config.yaml
beta1: 0.95
max_precond_dim: 512
merge_dims: false
one_sided: false
gradient_noise: 0.3
steps: 6400
Rows from block 3, named by matrix and row number. Rows with one number belong to one channel. Each number is 128 + 24 x the weight over its row's rms, rounded and kept within 0 to 255. All counts start at 0. After the name is the row's rms in percent of the matrix's.
# convs1: first pointwise conv (model.blocks.3.convs.1.weight, 256x128x1x1), inputs 0-63
# convs3: second pointwise conv (model.blocks.3.convs.3.weight, 256x256x1x1, transposed), outputs 0-63
convs1.46 090 [167 138 116 139 135 141 149  71 116 164 161 138 106 114  94 148 132 121 101 159  96 152 152  95 168  96  82 149 151 124 110 163 109 126 116 126 142 173 119 137 111  87 120  95 129 124 138 115 132 132  95 155  91 101 113 117 111 157 121 154 127 109 125  90]
convs3.46 100 [137 143 142  99 115 119 126 165 134 146 120 155 139 159 161 117 152 136 100  77 125 117 111 153 130 110 150 136 149 111  89 138 103  94 115 144  91 124  77 133 130  92 169 109  96 138 123 129 123 120  96 170 167 126 155 128 176 187 142 150 117 147 160  79]
convs1.47 098 [139 145 158 135  85  93 116 149  84 115 162 137 150  56 164 124 171 159 135 117 133 137 121 146 108 123 103  88 120 155 121 134 132 113 124 121 131 145 129  81 128 133 145 121  78 143 183 125 159 130 110 136 120 123 120 139 106 120 149 109 106 111 119 124]
convs3.47 108 [112 154  99  98 127 128 108 123 101 124 164 128 145 116 110 117 138 143 123 135  97 114 130 109 102 146  78 112 115 123  93 106 103 142 103 129  87 118  93 160 126 108 115 147 151 139 131 181 121 158 100 121 162 145 103  66  88  90 153  74  94  95 147 122]
convs1.48 086 [ 99 133 111 109  88 139 140  93 152 142 142 107 163 144 102 132 128 119 133 147 131 111 102 154 129 137 141  61 110 103 127 169 115 155 114 124 131 116  98 129 118 113 150 121 171 167 145 111 103 106 122  95 119 173  76 120 132 143  89 171 164 165 119 104]
convs3.48 100 [144 169  92 138 106  66 112 173 100 166 185 126  88 137 133  72 107 105 138 117  97 137 165 112 117 118 141 126 123 108 129 146 103 132 142 131 124  90 122 155 126 108 112 144  63 117 148  91  99 137 153 118  68 102  90 129 120  95 131 130 119 146 150 143]
convs1.49 103 [128  91 168 162 143 154 119 120 178 113 155 154 117  73 140 135 107 100 161 145 143 112 152 127 100 137  94 162 134 155 152 132 100 135 166 116 104 109 111 121 114 137 100 124 112 157 137 111 123 143 134 116 127 148 122 137 122 130  86 129 145  91 110 179]
convs3.49 102 [122 121 109 145 104 120 113 153 119 119 122 155  89 122  95 130 115 114 134 105 127  76  77 119 108 156 148 146 134  91 125 112 159 103 103 128 130 134  99 142 122 137  93  88  92 125 127  94 124 107 143 125 104 148 160 144 131 130 142 121 156 134 124 178]
convs1.50 111 [139 136  94 113  93  95 136 110 168  97 107 142 121 101 137 119 160 112 135  97 155 154 147 121 129  90 145  93 163 127 148 157 122 117  96 112 146 109 104 104 105 109 141 106 128  80 128 130 122 126 150 126 139 133  82 147 131 102 125 114 144 135  63 152]
convs3.50 099 [126 101 123 173 117 131 101 106 125 180 138 135 118 115 149  96 112 135 124 120 127 130 132 119 130 110  88  89 110 144 127 156  90  87 119 149 135 146 114 139 133 108 142 144 122 169 107  95 125  75 103 132 124 113 139 134 154 172 137 160 130 147 127  92]
convs1.51 094 [111  82 126 111 149 112 101 154  97 109 158  73 125 158 123 139 112 131 169 140 102 101 146 145 126 130 107 184  97 144 174 163  95 141 140 131 104 157  99 108 131 135 124 115 153 114 153 150 151 142  70 156 153 165  70 122  78 116 166 146 159 112 105 105]
convs3.51 111 [126 118 129 147 119 145 105 137  97 110 106 144  68 144 115 183 128 153 107 184  82 103  78 150 148 121 142 108  70 149 152 140 145 142 109 132 113 102  81 109 123 152 140 145 146 135 144 115 137  66 106 118 108 109  99 148 126  91 151 158  86 129 172 155]
convs1.52 108 [135 110 103 129 119 111 165 132 139 140 153  84 153 101 108 111 111 113 124 180  76 107 107  90  87 102 117 149  77 175 119 153 116 138 137 125 131 151 113 154 108 121 126 107 110 125  73  99 142 117 144 153 108 139 143 116 136 126  90 130 130 130  93 134]
convs3.52 094 [150 147 104 110 128  93 146 146 106 120 138 120 142 140 122 114 124 129 128 127  99 154 106 140 119 122 100 133 120 144 113 149 140 149 162 156 189 126  95 148 146 156 153 129 114 129 102 118 167 116 143 128  94  90 134 155 153 124 152 140 133 125 125 158]
convs1.53 105 [137 127 156 184 131 148 165 115 121 114 132 127 129 122 165 143 156 123 156 119 145 157 108 150 108 164  96 127 133 118  87 143 128 143 132  65 137 120 146 122 128 117 102 123 141 109 149 184 120 130 122 140 124 128 122 122  95 165 139 111 133  87 129 121]
convs3.53 095 [149 136 160 103 139 129 111 144 131 114 141 110 180 106 185 153 148 132 137 160  99 128 175 183 113 135 106  87 121  92 143  93 126 158  94 134 145 107 134 110 136 109 192 135  93 165 117 107 139 133 153 152 140 142 112 156 175 127 124 157 123 178 196  97]
convs1.54 112 [164 148 154 119 126 132  93 112 112 163 124 127 135 156 114  95 171 111 137 118 110 128 150 112 111 135 129  79 135 128 167 115 137 114 139 103 168 145 166 152 122 131 162 110 135 139 136 154 153 131  89 139  87 145 179 129 167 117 161 144 115 171 124 129]
convs3.54 103 [120 127 101  96 121 170  95  98 126 128 127 130 135 132 131 137 141 125 155 113 142 129 144 131 115 107 129 121 177 116 133  97 122 129 117 116 135 115 149 126 122 114 101 114 134  93  87 112 104 103 102 168 148 139 133  95 164 149 116 115 103 152 128 115]
convs1.55 105 [161 121 123 126 126 156  91  99  96 128 139 107 131 123 126 122 140 120 158 108 135 123 109 106 106 122 125 135 144 141 138 150 133 116 117  88 125  98  71 149 116 146 131  97 119 115 115 165 166 154 121 107 146 137 123 191 127 146 105 115 136 127 150 137]
convs3.55 096 [109 146 123 125 121  92 130 134 159 128 153 120 121 119  47 129 156  95 147 150 128  76 129 145 117  99 107  71 142 119 155 146 140 142 170 135  89 150 142  87 189 106 120  91 112 148 100 152 104 117 150 144 120 158 141 138 124 113  93 123 125 149 184 132]
convs1.56 101 [105 122 106 141 124 105 124 121  65 128 106 193  78 140 142 103 115 165 118 111 128 145 144 105  86 120  93 116 124 137 106 107 127 144 129 113 131 132 130 130 130 112 132  94 114 122 132 138 132 141 136 129 116 143 143  89 143  93 142  96 143 112 133 145]
convs3.56 100 [105 112 103 167 133  91 133 161 128 134 122 123 106 168 123 102 127 174 171 133  96 155 120 118 125 119 116 119 100 121 136 129 135 110 126 160 129 188 109 148  89 156 116 134 117 103 108 143 115 137 103 153 136 131 174 162 142 138 137 107 123  63 116 129]
convs1.57 101 [120 129 123 152 144 121 117 142 136 122 153 139 142  74 192 126 186 113 151 123 109 138 119 137 102 166 114 116 123 126 157 143 134  93 121 108 139 185 113 127 133 133 103 108  92 122 144 127 124 108 137 149 107 146 147  92 101 116 166 127 127 112 106 112]
convs3.57 107 [124 160 127 129 100 117 145  87 124 123 130 144 123 157 182 132 160 154  92 182 106 118 155  96  73 171 149 112  96  99 115 154 101 128 142 102 122 107 117 136 141  86 124 113 133 149 115 142 164 113 100 129 130  82  95 115 118 139 114 144  92 142 130 108]
convs1.59 086 [135 146 139 107 119  98 130 141 171 115 164 104 106 124 109 140 159 136 161 162 141 167 134 141 114 101 124 123 119 135 130 137 131 117  93 158 160 154 140 138 124 132 112  71 110 142 108 136 124  89 115  94 125 214 133 135 141 117  91 139 156 135 130  78]
convs3.59 093 [135 135 129 160 134 143 141 128 118 125  96 130 114  78 146 134 149  99 137 137  85 157 132 139 161 131 119 130 173 138 128 120 151 130 165 127 128 137 136 117 106 110 145 122 123  99 124  96 171 198 103 138 138 152 157 119 159  87 107 113 123  93 116 153]
convs1.60 092 [144 144 156 145 139 149 157 121 128 151  92 106  97 120 129 118 119 139 124 107 113 143 143 177 156 161 104 167 117 131 125 134 106 158 139 111  81 142 139 156 123 161 142 103 138 174 169 186 159 104 164 132 113 142 130 151 126 131 139 116 106 143 157 135]
convs3.60 103 [104  93 102 140 169 148 133 116 118 182 161 168 128 125 156 104 161 159 130 122 141 118 154 117 129 110 139 129 162 124 129 124 118  98 177  99  66 118  74 160 129 113 139 136 156 119 103 125 120 122 135 110 138 105 129 139 135 157 128 138 105 161 111 105]
convs1.61 091 [136 156 150  53 116 148 134 104 127 126  89 164 134  99 103 125 137 166 142 154 180 124 140 118 148 127 133 168 169 150 130 141 125 163 143 114 118 125 123 114 133 150 162 105 131 133 150 129 130 112 155 153  96 160 132 133  91 125 129 108 136 147 108 125]
convs3.61 098 [167 125  83 120 100 153 133 156 111 164 127  76 120 147 146 130 136 106 133 196 114 123 126 106 125 170  82 125 133 149 149 111 105 112 154 119 139 122 184 104 105 133 169 136 149  97 123 152 139 144 108 149 113 134 127  92 144 132 136 138  93 119 134 106]
convs1.62 099 [125 109 113  86 116 138 147 175 140 125 109 119 127 127 125 147 169 138 113 113 110 166 143 112 103 151 155 107 162 139 145 128 132 114 188 147 117 116 150 137 161 144 125 133 108 102 114 167 111 111 165 128 104 137 115 157 184 153  90  98 163 164 132 152]
convs3.62 095 [106 150 145 137 104 132  80  73 152 141 124 121  96 105 130 162 124  97  85 127 138 165  88 115 108 100 128 129 149 142 168 123 113 119 165  65  81  93 129 105 134  86 133 153  80  88 105 172 159 149 142 120 102  74  91 125 122  91 150 160 115 121 166 138]
convs1.63 103 [138 145 114 160 128 145 113 107 161 160  89 152 139 210  95 104 145 143 173 128  93 146 146 125 142 124 120 146  62 143 149 146 116  79 125 119 122  89 140 137 110  91 138 152 118 122 139 150 123 139 133 126  99 110 151  94 164 124  98 151 146 118 135 178]
convs3.63 105 [171 135 112 182 109 121 118 113 114  76 128 144 105 124 154 135 126 134 121 100 111 142 189 182 148 170 136 124  68  87 129 122 132 146 116 101  95 137 107 172 128  95  90 158 141 123  78 117 149 150 126  87 115 138 101 141 105 112 124 147  86 122  63 134]
convs1.65 113 [142 113 127 136 114 131  93 115 110 105  89 112 135 137 119 126 149 147  97 140 110 157 110 130 133  85 120 105 118 130 155 138 144 114 104  99 128 141 152 123 133 151 131 130  95  95  97 104 152 105  95 146 153 156  80 147 140 169  92 100 141  90 135 178]
convs3.65 097 [136 145 182  90 145 119 144 118  96 141  87 129 118 140 121 132 105 163 149 133 147  98 161 151 125 102 159 160 113 145 147 127 139 101 125 153 103 131 146 137 147 113 145 133 138 137 122 205 110 101 112 110 119 135 116 127 173 150 136 149 111 107 130 136]
convs1.66 095 [157  99 137 129 132 159 145 144  93 114 110  91 142 101 169 120 144 126 145 108 159 104  94 125 150 144 106 160 183 103 108 142 107 157 117 130 111 128 121 144 130 127  95 147 140 128  95 123 104 115 112 152 188 126 124 112 129 126 122 132 115 143  99  96]
convs3.66 103 [158 108 103 139 146 158 132 139 143 104 127 114 144 106 120 118 154 135 112 114 144 126  89 126 104 128 116 126 141  74 116 120 117 162 176 107 146 138 158 145  89 143 149 153 115 186 115 137 154 140 152 122 114 145 177 129 115 132 150 178 106 120 122 127]
convs1.68 094 [133 106 140 156 140 114  95 118 163 150 148 154 131  97 134 143 137 109 162 109  99 101 149 108 125 148 168 132  91  85 148 123  85 127 115 141 161  89 138 121 172 108 146 142 105 104 139 121 158 132 117 125 164 124 126 133 135 142 140  98 120 134  61 122]
convs3.68 097 [139 146 141 148  86 122 134 137 126 132  89 157 106 132 116  86 101 168 110 120 133  67  56 115 109 146 108 160 122 100  98 155 151 130 142 122 115 124 177 122 163 125 124 127 104 143  97 152 159 146 128  88  80  96 125 119 146 128 139 143 157  89 131 137]
convs1.69 094 [150 138 143 107 134 110 131 114 120 114 113 118 124 127 175 186 166 133  93 147 105 108  81 185 101 144 128 150 115 120 128 127 117 168 123 155 144 125 158 158 138 107  86 119 150 147  91 150  90 128 101 115 139 154  72 146  78 114 114 160 142 142  86 128]
convs3.69 102 [144 143 126 130 144 118 121 117 163 137 107 109 104  75 117 111 120 159 148 152 120 141  97 123  92 108 101 143 134 118  98 170 100 118  90 111 105 160 155 123  81 109 117 157 163 135 171 128 123 138 132 150 113 111 104 117 129 132 123 105 123 116 123 141]
convs1.70 090 [ 95 142 126 119 124 148 132 115 151 122 155 151 133 112 161 158 120  96 130 153  94 125 123 103 154 129 172 175 132 150 114 108 144 129 106 110 116 104 145 114 128 140  99  66 137 108  87 145 132 126 125 127 127 163 145  76 149 120 185 158 146 109 114 105]
convs3.70 094 [141 111 176 164 125 136 102 148 118 126 124 103 144 148 161 120 101 126 100 122 103  98 135 113 148 108 146 109 136 110 143 121  76 121 104 124 131 139 161 145 137 141 102 146 119  90 137 118  81 164 129 136 166 120 136 102 122 115 111 139 106  87 139 100]
convs1.71 095 [129 114 108 103 162 124 143 156 105 142 105 129 136 103 169 104  77 119 147 122 148 113 143 133 111 132 104 125 106 161 145 138 105 200 142 124 126 164 153  92 132 117 142 164 159  91 149 125 148 149 125 125 133 110 160 141 119 108 110  94 113 153 147 162]
convs3.71 101 [127 120 101 142 126 123 142 146 118  99 126 125 115 182 166 152 100 145 157  99 170 164 112 164 103 117  81 131 137  90 160 178 151  84 111 153  89 132 120 125 108 146 152 122 160 149  91 137 155  95 132 115 167 149 177  97 143 133 117 133 126 148 122 120]
convs1.72 100 [105 136 143 121  79 113 109 155 149 121  96 108 137 107 123  92 158  61  97 167 146 109 154 159  88 109 159 127 153 164  92 114 153 129  97 125 153 103  97 165 132 157 103 154 100 123 153 145 142 117  83 122 158 150 127 149 133 139 161 145 146 143 147  93]
convs3.72 096 [108 144 131 129 120  80 144 145 135 141 139 103 158 109 142 117 145 112  78 159 134  92  77  96 124  89  94 136 140 122 141 154 151 146 118 161 157 119  92 121  78 106 150 144 140 140 147 118 121 157 145 133 132 127 110 175 121  91 151 133 112 144 177 136]
convs1.73 095 [ 99 142 150 157 120 102 115 135 105 140 157  96 128 144 140 130  96 115 146 125 157 132 186 156 162  97 138 124 141 114 165 117 169 111 141 116 117 180 123  93 144 155 162 114 157 134 105 134 122 107 163 150 144 140 103  81  74  96 129 109 146 115 115 109]
convs3.73 098 [114 134 146 123 141 107  88 147 164 152 105  73 171 126 116 113 119 170 170  64 126  97 130 162  98 130 148 103 122 161 128 111 119  85 164 114 120 129 128 130 142  91 162 127 156 136 110 152 138 133 123 134  96 108 106 155 108 164 126  97 114 139 129  70]