Rows from block 9, named by matrix and row number. Rows with one number belong to one channel. Each number is 128 + 32 x the weight over its row's rms, rounded and kept within 0 to 255. All counts start at 0. Numbers have three digits each. After the name is the row's rms in percent of the matrix's.
# convs1: first pointwise conv (model.blocks.9.convs.1.weight, 512x256x1x1), inputs 0-85
# convs3: second pointwise conv (model.blocks.9.convs.3.weight, 512x512x1x1, transposed), outputs 0-73
convs1.209 103:109137129086130154165121090129152116112117151135156102149035104103067104139084120181151152153133169122149109120141149119088132101102126108061161140147072132114148164143143102092122137099115164185165168171134094104171180147137141175094092126141112131133110123
convs3.209 100:160196081131120083198156170095139083098144099066149121058139158162156113130158082111129091108177106113064174149140165090087080112165084094124117161148158092182152110094052070089088111131133115129117136100073147082099140140
convs1.210 108:103082177130158122086115112133080099098101056080107126196148138216123089113084170101074063121131163124161142045113112086111163090107129154164083166134105156057138147056119125126073137130137086141131095135099127118124086079115125181141114121107108039109129126
convs3.210 102:124117165203097160139151125173126116105178168139096123141167171114153093116117128134113163154050114137079145108138192131167115107121093156175118096130120165155128119138107066110146117122147118168133112162073095116134130127
convs1.211 098:110184158124109137142131162145151120138156193166128120122135133147098108163159171117096157212103112135108140096089196135170160111124165131134144118128110172142166122167090148142106114113129138094115132110081142139089121112142126108079160139117232120184096129
convs3.211 100:123112121093133131094220145082074117163137151160087183132070086181120127154154104072148105122146164124140152136123077166128112142099106154189198144113138217123129142150112148070188124119149139171133152176152120132110117140
convs1.212 102:127122156133090096131121157170180153133104080180134175181140165157159109191183146191168126137142137167089099117054160092136172119109122125135125137115107168154094157127176114120139173127150089142192072168153136126157093083166134100154096164151074192103144109
convs3.212 104:129068110038149144145143129050101089150180121105157123145175138093100166094121133110151089121190095117170139105112133094155104185128145144124120136161145143126110109161055169096128107097132125180136149125166172179174102115
convs1.213 089:146064147143126073090155144118143169087162147105085140120119174110181152141083171114127097178105115072092174109202154115136112121086122115116109095133142101153072146132147157123163105140091143106095128102128066128126034159112139174123072109159103121088157154
convs3.213 093:117115101135142168093123139095162120161163101092162145106122110115179184105128091160124099142132134106102103145173135193163192123135113089142095131112133143255148116130174160114158096203121137117135131055147100160166124123
convs1.214 095:137152137134106109087166105145091157221127104172141101108070145171071102167144129077162098116127129104107100053109174106165123131099169115153126114130125140107106200054150157145127123122157127145125143109098126158156132164110091094182126147091095116183131144
convs3.214 095:165131145135128108145171150092153156112117133160114190064118152169179151142103092117085107080170133142125181151160077227157083088096150149163082135153113158129155167118130135066096118169074116167227127184113102152115186115
convs1.215 098:135100098163176090139130112139115112079134078113135098125160105128176086159159134126117144054144084098089129123131175139156115096163110139124076094215121152110083107080075105105131154193110154093120109130141093145114165100181116130071166137139157100105134142
convs3.215 099:112107108167115161117152104135142121149153085100176122072139128141123097075137108168146133107114081081139168176096120106133108131102163075114181152090136105113072138146115147090177057149140046117165156137114144104128070146
convs1.216 099:132163127135077137111169107158094166099093080089100097127145081116119099094193119130194117104120125129119148130117126182099121080187125130168082124144170100064097089113121149079090151130142116146131150141149125125131133064133149143140151167137140129187204123
convs3.216 098:082151134127088113130122095125163084092121121173068105115115111082104147119088133143135105104066109153133200167128121151089106112143130200084084189123107179089135075131119105134072162162116121124150133064181147101153133142
convs1.217 108:202056144133197125090118153136111166165111090135153123095136114138117125088052140077195139176139097108142124116110129077066160138167149169122147163115121145132148090065116148114195092120109124152051162070083147088175081123113180047110111125072143127110144168
convs3.217 104:139187176191095088083142129101132156096199157131132142116100126139110085143148170150077125159087176107056152122119051136135146148151113062151098138126126128098131164121195096144116142133142100155158128130108094138113090082
convs1.218 094:101130100147125097094122097086116152160130080143151180168146141064122142136073092075152206073178091148178114197123144189178103116117136167098115147120201107130162115093083121081160140128148146068114108103132077168176148148138161180182107184140137159174128178
convs3.218 097:061126111124128129180099110145155072156158133141154104147104134115171187102064117116114162088117156147165087122038192126092120131124147170153118196107112134093144189075121145109141144116098173120113166091086153105115062137
convs1.219 101:128061133154128100184092099091128114097111063103046128093098166159087169131135095162094162069152131183109153120141134074118063133134129093192144084147157130183114112163139123154121100140138050158123123086168115121164103139077138127153099090096174085152124097
convs3.219 105:151111169135080173126117152095166091127152103042130083118128105141096085156215086104150121126113132180156174147208125140163101168143158125130104105077116119133152089100133137128159124110142091109123157087147099094068163113
convs1.220 098:117173084150133106124169099109105103067119157079150132113114135165162208155137107127077165114097170075137108167092080135156188150064161087146122073105101108142140195084115163144131123128109124104192121135156106138054119115099142066157144147138068105111089099
convs3.220 095:082134110143131198099109132095105111197065157165185122160114177125133154095169109159130130110083108082148113132131116134075095109080173139156163165117126107155101166101087203107146086120143133118107133109145134146176135097
convs1.221 098:118098155129167107133142087123152131119130139086135129095062114096132186140104134175105197158170128127178096106123093158107153081181075168125110093143102171148110145107098162088113135134123109109101142120098153140187092065180132141199193084071069135184154127
convs3.221 094:118142132111130186157088103067119143146154156181154134147147158068068171133141115116189158104127162165128098129118160107125114148100158152108103104109036154198141143130108144064102137118121131111133092131154141141111107089
convs1.222 100:081098164113119170113142133119133133110116172111112109178219109210120105130110110120106116165141144095140151103174104148179105113139126130114109157110124136075133133167171148104174135071114149117129127135090117167095114194096157110110185138125169086109159134
convs3.222 103:143133153196136055108129170208130124143155114151155127090153142138109100154133166112165088102048195111151132137153096168137162127108142198126098106150152087144064136099192096160117133117134164125133081127198144053098042114
convs1.223 099:188155104119102131116060089095141155141133134126098125141135170131158153104186119105184101163150181155059115156105124081114132162126138063089164184192117155091153136175109131084168132083130126127144096123106186139115121106136202144117146111151076111118137127
convs3.223 098:155178123081093137131124186098129176137132086154140199107096114121157150138128096084111177115149127165160108159088115176083134119131123069087098161159162162107134123109165126145102148123073117153135115169111124105088137111
convs1.224 095:093177058155098149075111091153110117150155115154135092092137139165139062071133155079110085149086090083134167141174114127087095138145139090125128096127172135135115212117056148135139091106063156115173100075139152109123130179126139073159118109162127111141149193
convs3.224 095:134118102121126090104137152120171142079159109111129111130096076163145151139145105131153124150104113096150139162104151091075089107188132180163165131131170155141159104156141116107171119134087111101082183129106083131135078069
convs1.225 101:157093093149121096116141114092106072143110131167143137167092114069099113146072108181149116045137130117121134133117138140026100102113108101131180145163078158119155103094138088140123158101196127166126132209114151153150168128118119122074175072076154103092149124
convs3.225 097:139093104149107195068118116121142104116142152106159136139109141106108133137129087081112125169088099127070175140156115127117102144105109140127070106181099093091105093150124132126145116162111135051092129176116170121160118108
convs1.226 095:126158082129077121106101131150078101145190085140135174134118111148107092122103148097130104179112106103167100097157125194137150090132121172099171092200104084133076091168152195085140131139136154088106124157125172082086141151154138135134137137151141136095104088
convs3.226 098:145129109127181152119172111164120105143141131199169149149139149109099174156134096155118129154203127130104103120116106141102129089095101154099138161180158133112121114187094179160097130124097132092052144128109185131086136189
convs1.227 095:062129156184139080094148133117154195122143095119116116142169127147164179155101139064106149147180162146120094097149146205145089075117087144136122142182084173117131184162118088153148133132133126145123137100105146092129124082115160157131156110074169023134121122
convs3.227 098:119155126124196069039093192186111120125175120126167158153201153157133168157182121127090137118132076104107110143078107077134088118156148139147152137088115086173138073118109061144140109146081107125083128158116067187159146114
convs1.228 103:151170053102109133107127123049129152152179097190077084174116123084115140182114070139135142185075136139098149161106135082093135126160110105126149151099150166159159110034091154152101132127132127130135085112145055138127050115144132140146103182120092182142137077
convs3.228 101:060151121106131151115147141149152103089133108101103126122116127129136116111063108160151080103157056147147120159154162110140105122139101101127148170114103133142125044091140145158093136164147115125151182122085127147116176087
convs1.229 100:095164147174153069186101108118182120166163078122082143146153155136060149154157107130115064207147150107124118124123090148083113135192189104168108132126098134127204122148117169134174072101169118063157162081124172126102111179073137103103137109158126152097109143
convs3.229 103:110090123162139129154163137117127095113157148116157163057125123129076137126112119130136083121142126112137138050129119122107091139172091077157110164130146177093156138145159119127139153099096130136081104134095106136169119099
convs1.230 105:110155122143136136156110121091134139133158186180162096164174148112085101158185113125152139097188045169135165125153109089089163187122157130128133143103142102171145079129116152125162057131131200139080132107062103107158142154182120075119126162153141143163171064
convs3.230 098:104105181116128074107078096169088177154123162104147110116116156149110108168067153141138183126132162085125154093074113113123142079152148132095165140110074099160117078122101117116138080103115089118181109124107093152154133160
convs1.231 101:186118085106174182076116059140120092137118089171127137129121171138108134150123132153143126096094159118111104134140135103072148096187126106090179132136138161112118180089144131091128120160106136144172161096153183114090058133106157050104100111074149165152161130
convs3.231 095:094144112094129161148134132143098092072103150125152160153096107129129159134176085113119102173116172131173135136148164106151200110117169136106123156137135148119078073113095185134140110112171163153130149119109129094068126142
convs1.232 094:147103103079119117147129198109140118165118100054121122149106060181183174072070125156174160131100130155132195167111161098130154054176131103096221135092135175101125121142118165073157133144142078118139125092110064134112126084157133141116103135163121114149149140
convs3.232 100:155130115106114134183157076135077097125039135128090098000098150118073143147171177137173107173106122051117031051114128123125175135148133083157081150098073108127135129107072154102132127151112130064128141102167111141151112143
convs1.233 107:115109079116117182159107180118166100155146147173193133131110124106142175165154095152160130110155113095111127189137171122105139148151096077097090121111067136082145129124102186159035144125142117080061074135109143114105107100093170096137144166144153147124136178
convs3.233 102:139140099108122180105110110090131150156158103173139074124158167142080152096162133106108071134091118156148130134122104157119158156116131101151186109190129104136126144128104108116170117170112128140134163124104138130093130134
convs1.234 094:118142115172135103112055152174133197162143119090105105125069162174116138171135130095147105109150118149126154068114146105121154092125088090106126147144101157153123199158126108130138147128133160096134138172086156132145083118167113175084163136144137131138148145
convs3.234 101:078129126100128133109088127142087127200153115130061137124139075122181151150158124092106088130120141129171167133119110152124128131127053093137088127102108136184126145136118155116079148102120091149128122224114180136119126108
convs1.235 102:121136090189167169186097161112087142114086131093089113181102155084120129126114146079094117172126121124142105141110119105177145130085136098127115078094133128111156049126145129145117136118168135139157126129083073108139156166067189114092112165143074106076136140
convs3.235 103:111138166139145122139148092119150158185097070139167203149149166136126146140127112130119127160123129188114033091199135128153158144092076119108120101133099119099141083150172028098056130120109102153121143093166124123167157086
convs1.236 106:076121128134120094085169035145110146112056132169116121103150089082093105092127161079090170114128152097111131105121136095084079136146174165161135087104097143086152136085110133142086136131105079125110120134123179122093090157118130155132091139170189111095094108
convs3.236 098:145092097159117175136101125118149106152133174118139118100079188099137198125158147120127166174130123097112176107119112108125112183116138139100168090114112133157116098190115157111117094108106049135135190123104161134096070143
convs1.237 103:134167147170095138125081175131139086122122153116070148159125165117070067177143111118137139134176099130091145158167126098113114151147100129192113141139144159098122126105131145139128134114100108108098096140131127203162134138130112147131126132131119188133100159
convs3.237 099:089120115113153130152122113081164122123131132159090099140119138142130117132083119176146137115108075145142090094108045106095097162190097144163119124132152173166109147117155102150057115146109134138147164132155142113135143112
convs1.238 107:120139132124097154101128209172148135132158113140102098128145122142121187151141134103142107140178188153110140175114098067150055116169129106084140118142131123101122123064111081174167105136135086172114148113154103146093178128164121146111170112116123184126126169
convs3.238 101:147109128101112125089102097137114146111129085136143198142120130122226106105113104170136193153087148166121145180135097087087146137120114150160121165103129164146113094158099138135135129149163125140089151109133207115152159136
convs1.239 106:109133152064139132116135205131144107107112098093166083124154130091110143138133153154114129099154164081074124129118096122083127136149214167115142167112115141109166172138098183187164102163179123162134131162160113156087144132186116141129123141135083110128144180
convs3.239 099:141119136069166103163094179113066088132132114055125126123129109053185108161169078089164159153167126148120131157132111133100125140116117135158103134064097145079116130120119159150151170116135077111098181105169134148136132183
convs1.240 101:071112112140114150126091154109131126125150165197168125124110164097114157173127123136108111137138104160124157162092106171120101096113103150124158079151107148131133193119143083114190127171134140076128087143127163174130110148129132062089085131194070118175125111
convs3.240 103:063163103132146144071082119126043078080076155126161157118125184140182121107109093183114164097096120152102186086127153137102120121108085131107086187108108122161193091167118173030156078177097054167081097075145140126133144088
convs1.241 100:094064175071080056127103142077143074155107127167164120157183181137125162189117077196137144209116158141133094152092071121090140077135140159145132090152108147128122162066142107093131179119045150130173136162176114146133180153080124143128093068134177129116144130
convs3.241 098:132145117095172144097164098090139128187105097089119150072118096211183052147113138089135127045162101059138102150090122119079137146111145163106113118115134152110096132135128103066139160111222092197137168198141129062117138152
convs1.242 109:118103119135135089081142116114128178173128093145077092102144104102063114137123138168120109116061122083121121054095119097105104093184124109154122164098180120178107128128232126130089159106140160134173091202171161225072098142146164131187160097077181112078146115
convs3.242 103:119101096092118131089068141154091196123089119158079155100101086103113105100105169092132129183159105108104132189124106123115088121098199112114143138097180080102109147120146110137143189162097127121108097092130151107206109107
convs1.243 102:122170128154122124133048158104123125122085144157141084113172089137125119114077155103153176153116090168080132108125174115126112080111118134158123191127151086115105100101168081117107156183121132163170193126135123047157141135120056160141095127109146128121198135
convs3.243 097:151154142103053186085181118102165098184111124131078124124185123106078116142163129139104149081186104157146155108164132075092113143167121152023129114109164144131150149170082127159112098126144141130203155171109134191105093102
convs1.244 099:150165119110170177158132127113173126103142061098131132148113129110098174119138154109116112145093116192173054167109124160072142137088084162156100073090097129092144179084131137093078126117171127122129093173129142160072119140071092181132143135128153168077139141
convs3.244 098:195147113120138105148164109126146200069133116099128076133083061137135140161096083104120177096085141114109095133134106145119157121151126095157094086150086104104188194188189137086152113149149158144073087113143111146174125098
convs1.245 097:177201177091158145084066142120138108133122045119094115156096133145113142115195111125157164114102133163137121109146143158174123149121120123132135141140136091103157079100128095113144144110166069117167130180107141100093148159152132121167188129113107129147197178
convs3.245 101:127112089081145113113099170086164210060159182146123120128104129141098107150086059111116145152131106107193154123127068157099119174179102158121168112118163154168123142135163130120067089148120152111161177158133096148190062187
convs1.246 103:201150137091101101163155214080098137149135158127174093113100149169138121112149097098176099096131058115092133070171093110104156122134128117131115109112157154061110120102190113123160154120171160090091120120147101088124150083095088176144187134114111160210136150
convs3.246 099:133105144133096147142162113101135101116156120175071069041158173108150157098157119120137143173080172085072120131104133235089125094169093101176095150101143166092082117176164131121116129161157109172103097035115114123125159193
convs1.247 101:114129122076146098169100081085048091099163109086118038145124098132118112095081170145171099119126156061099117179181151151163129182128170155163191119098127153061119123105164107055063156109130171125165145112149122131120092095134106164110143063117132159132166158
convs3.247 098:156165082141068123209148124139122114085122133127171163180158095109099116142163103067097168134054176171052221144173089161121097191158106154118108132141132091167117082152181143079062117135115177144136106173136109127103112164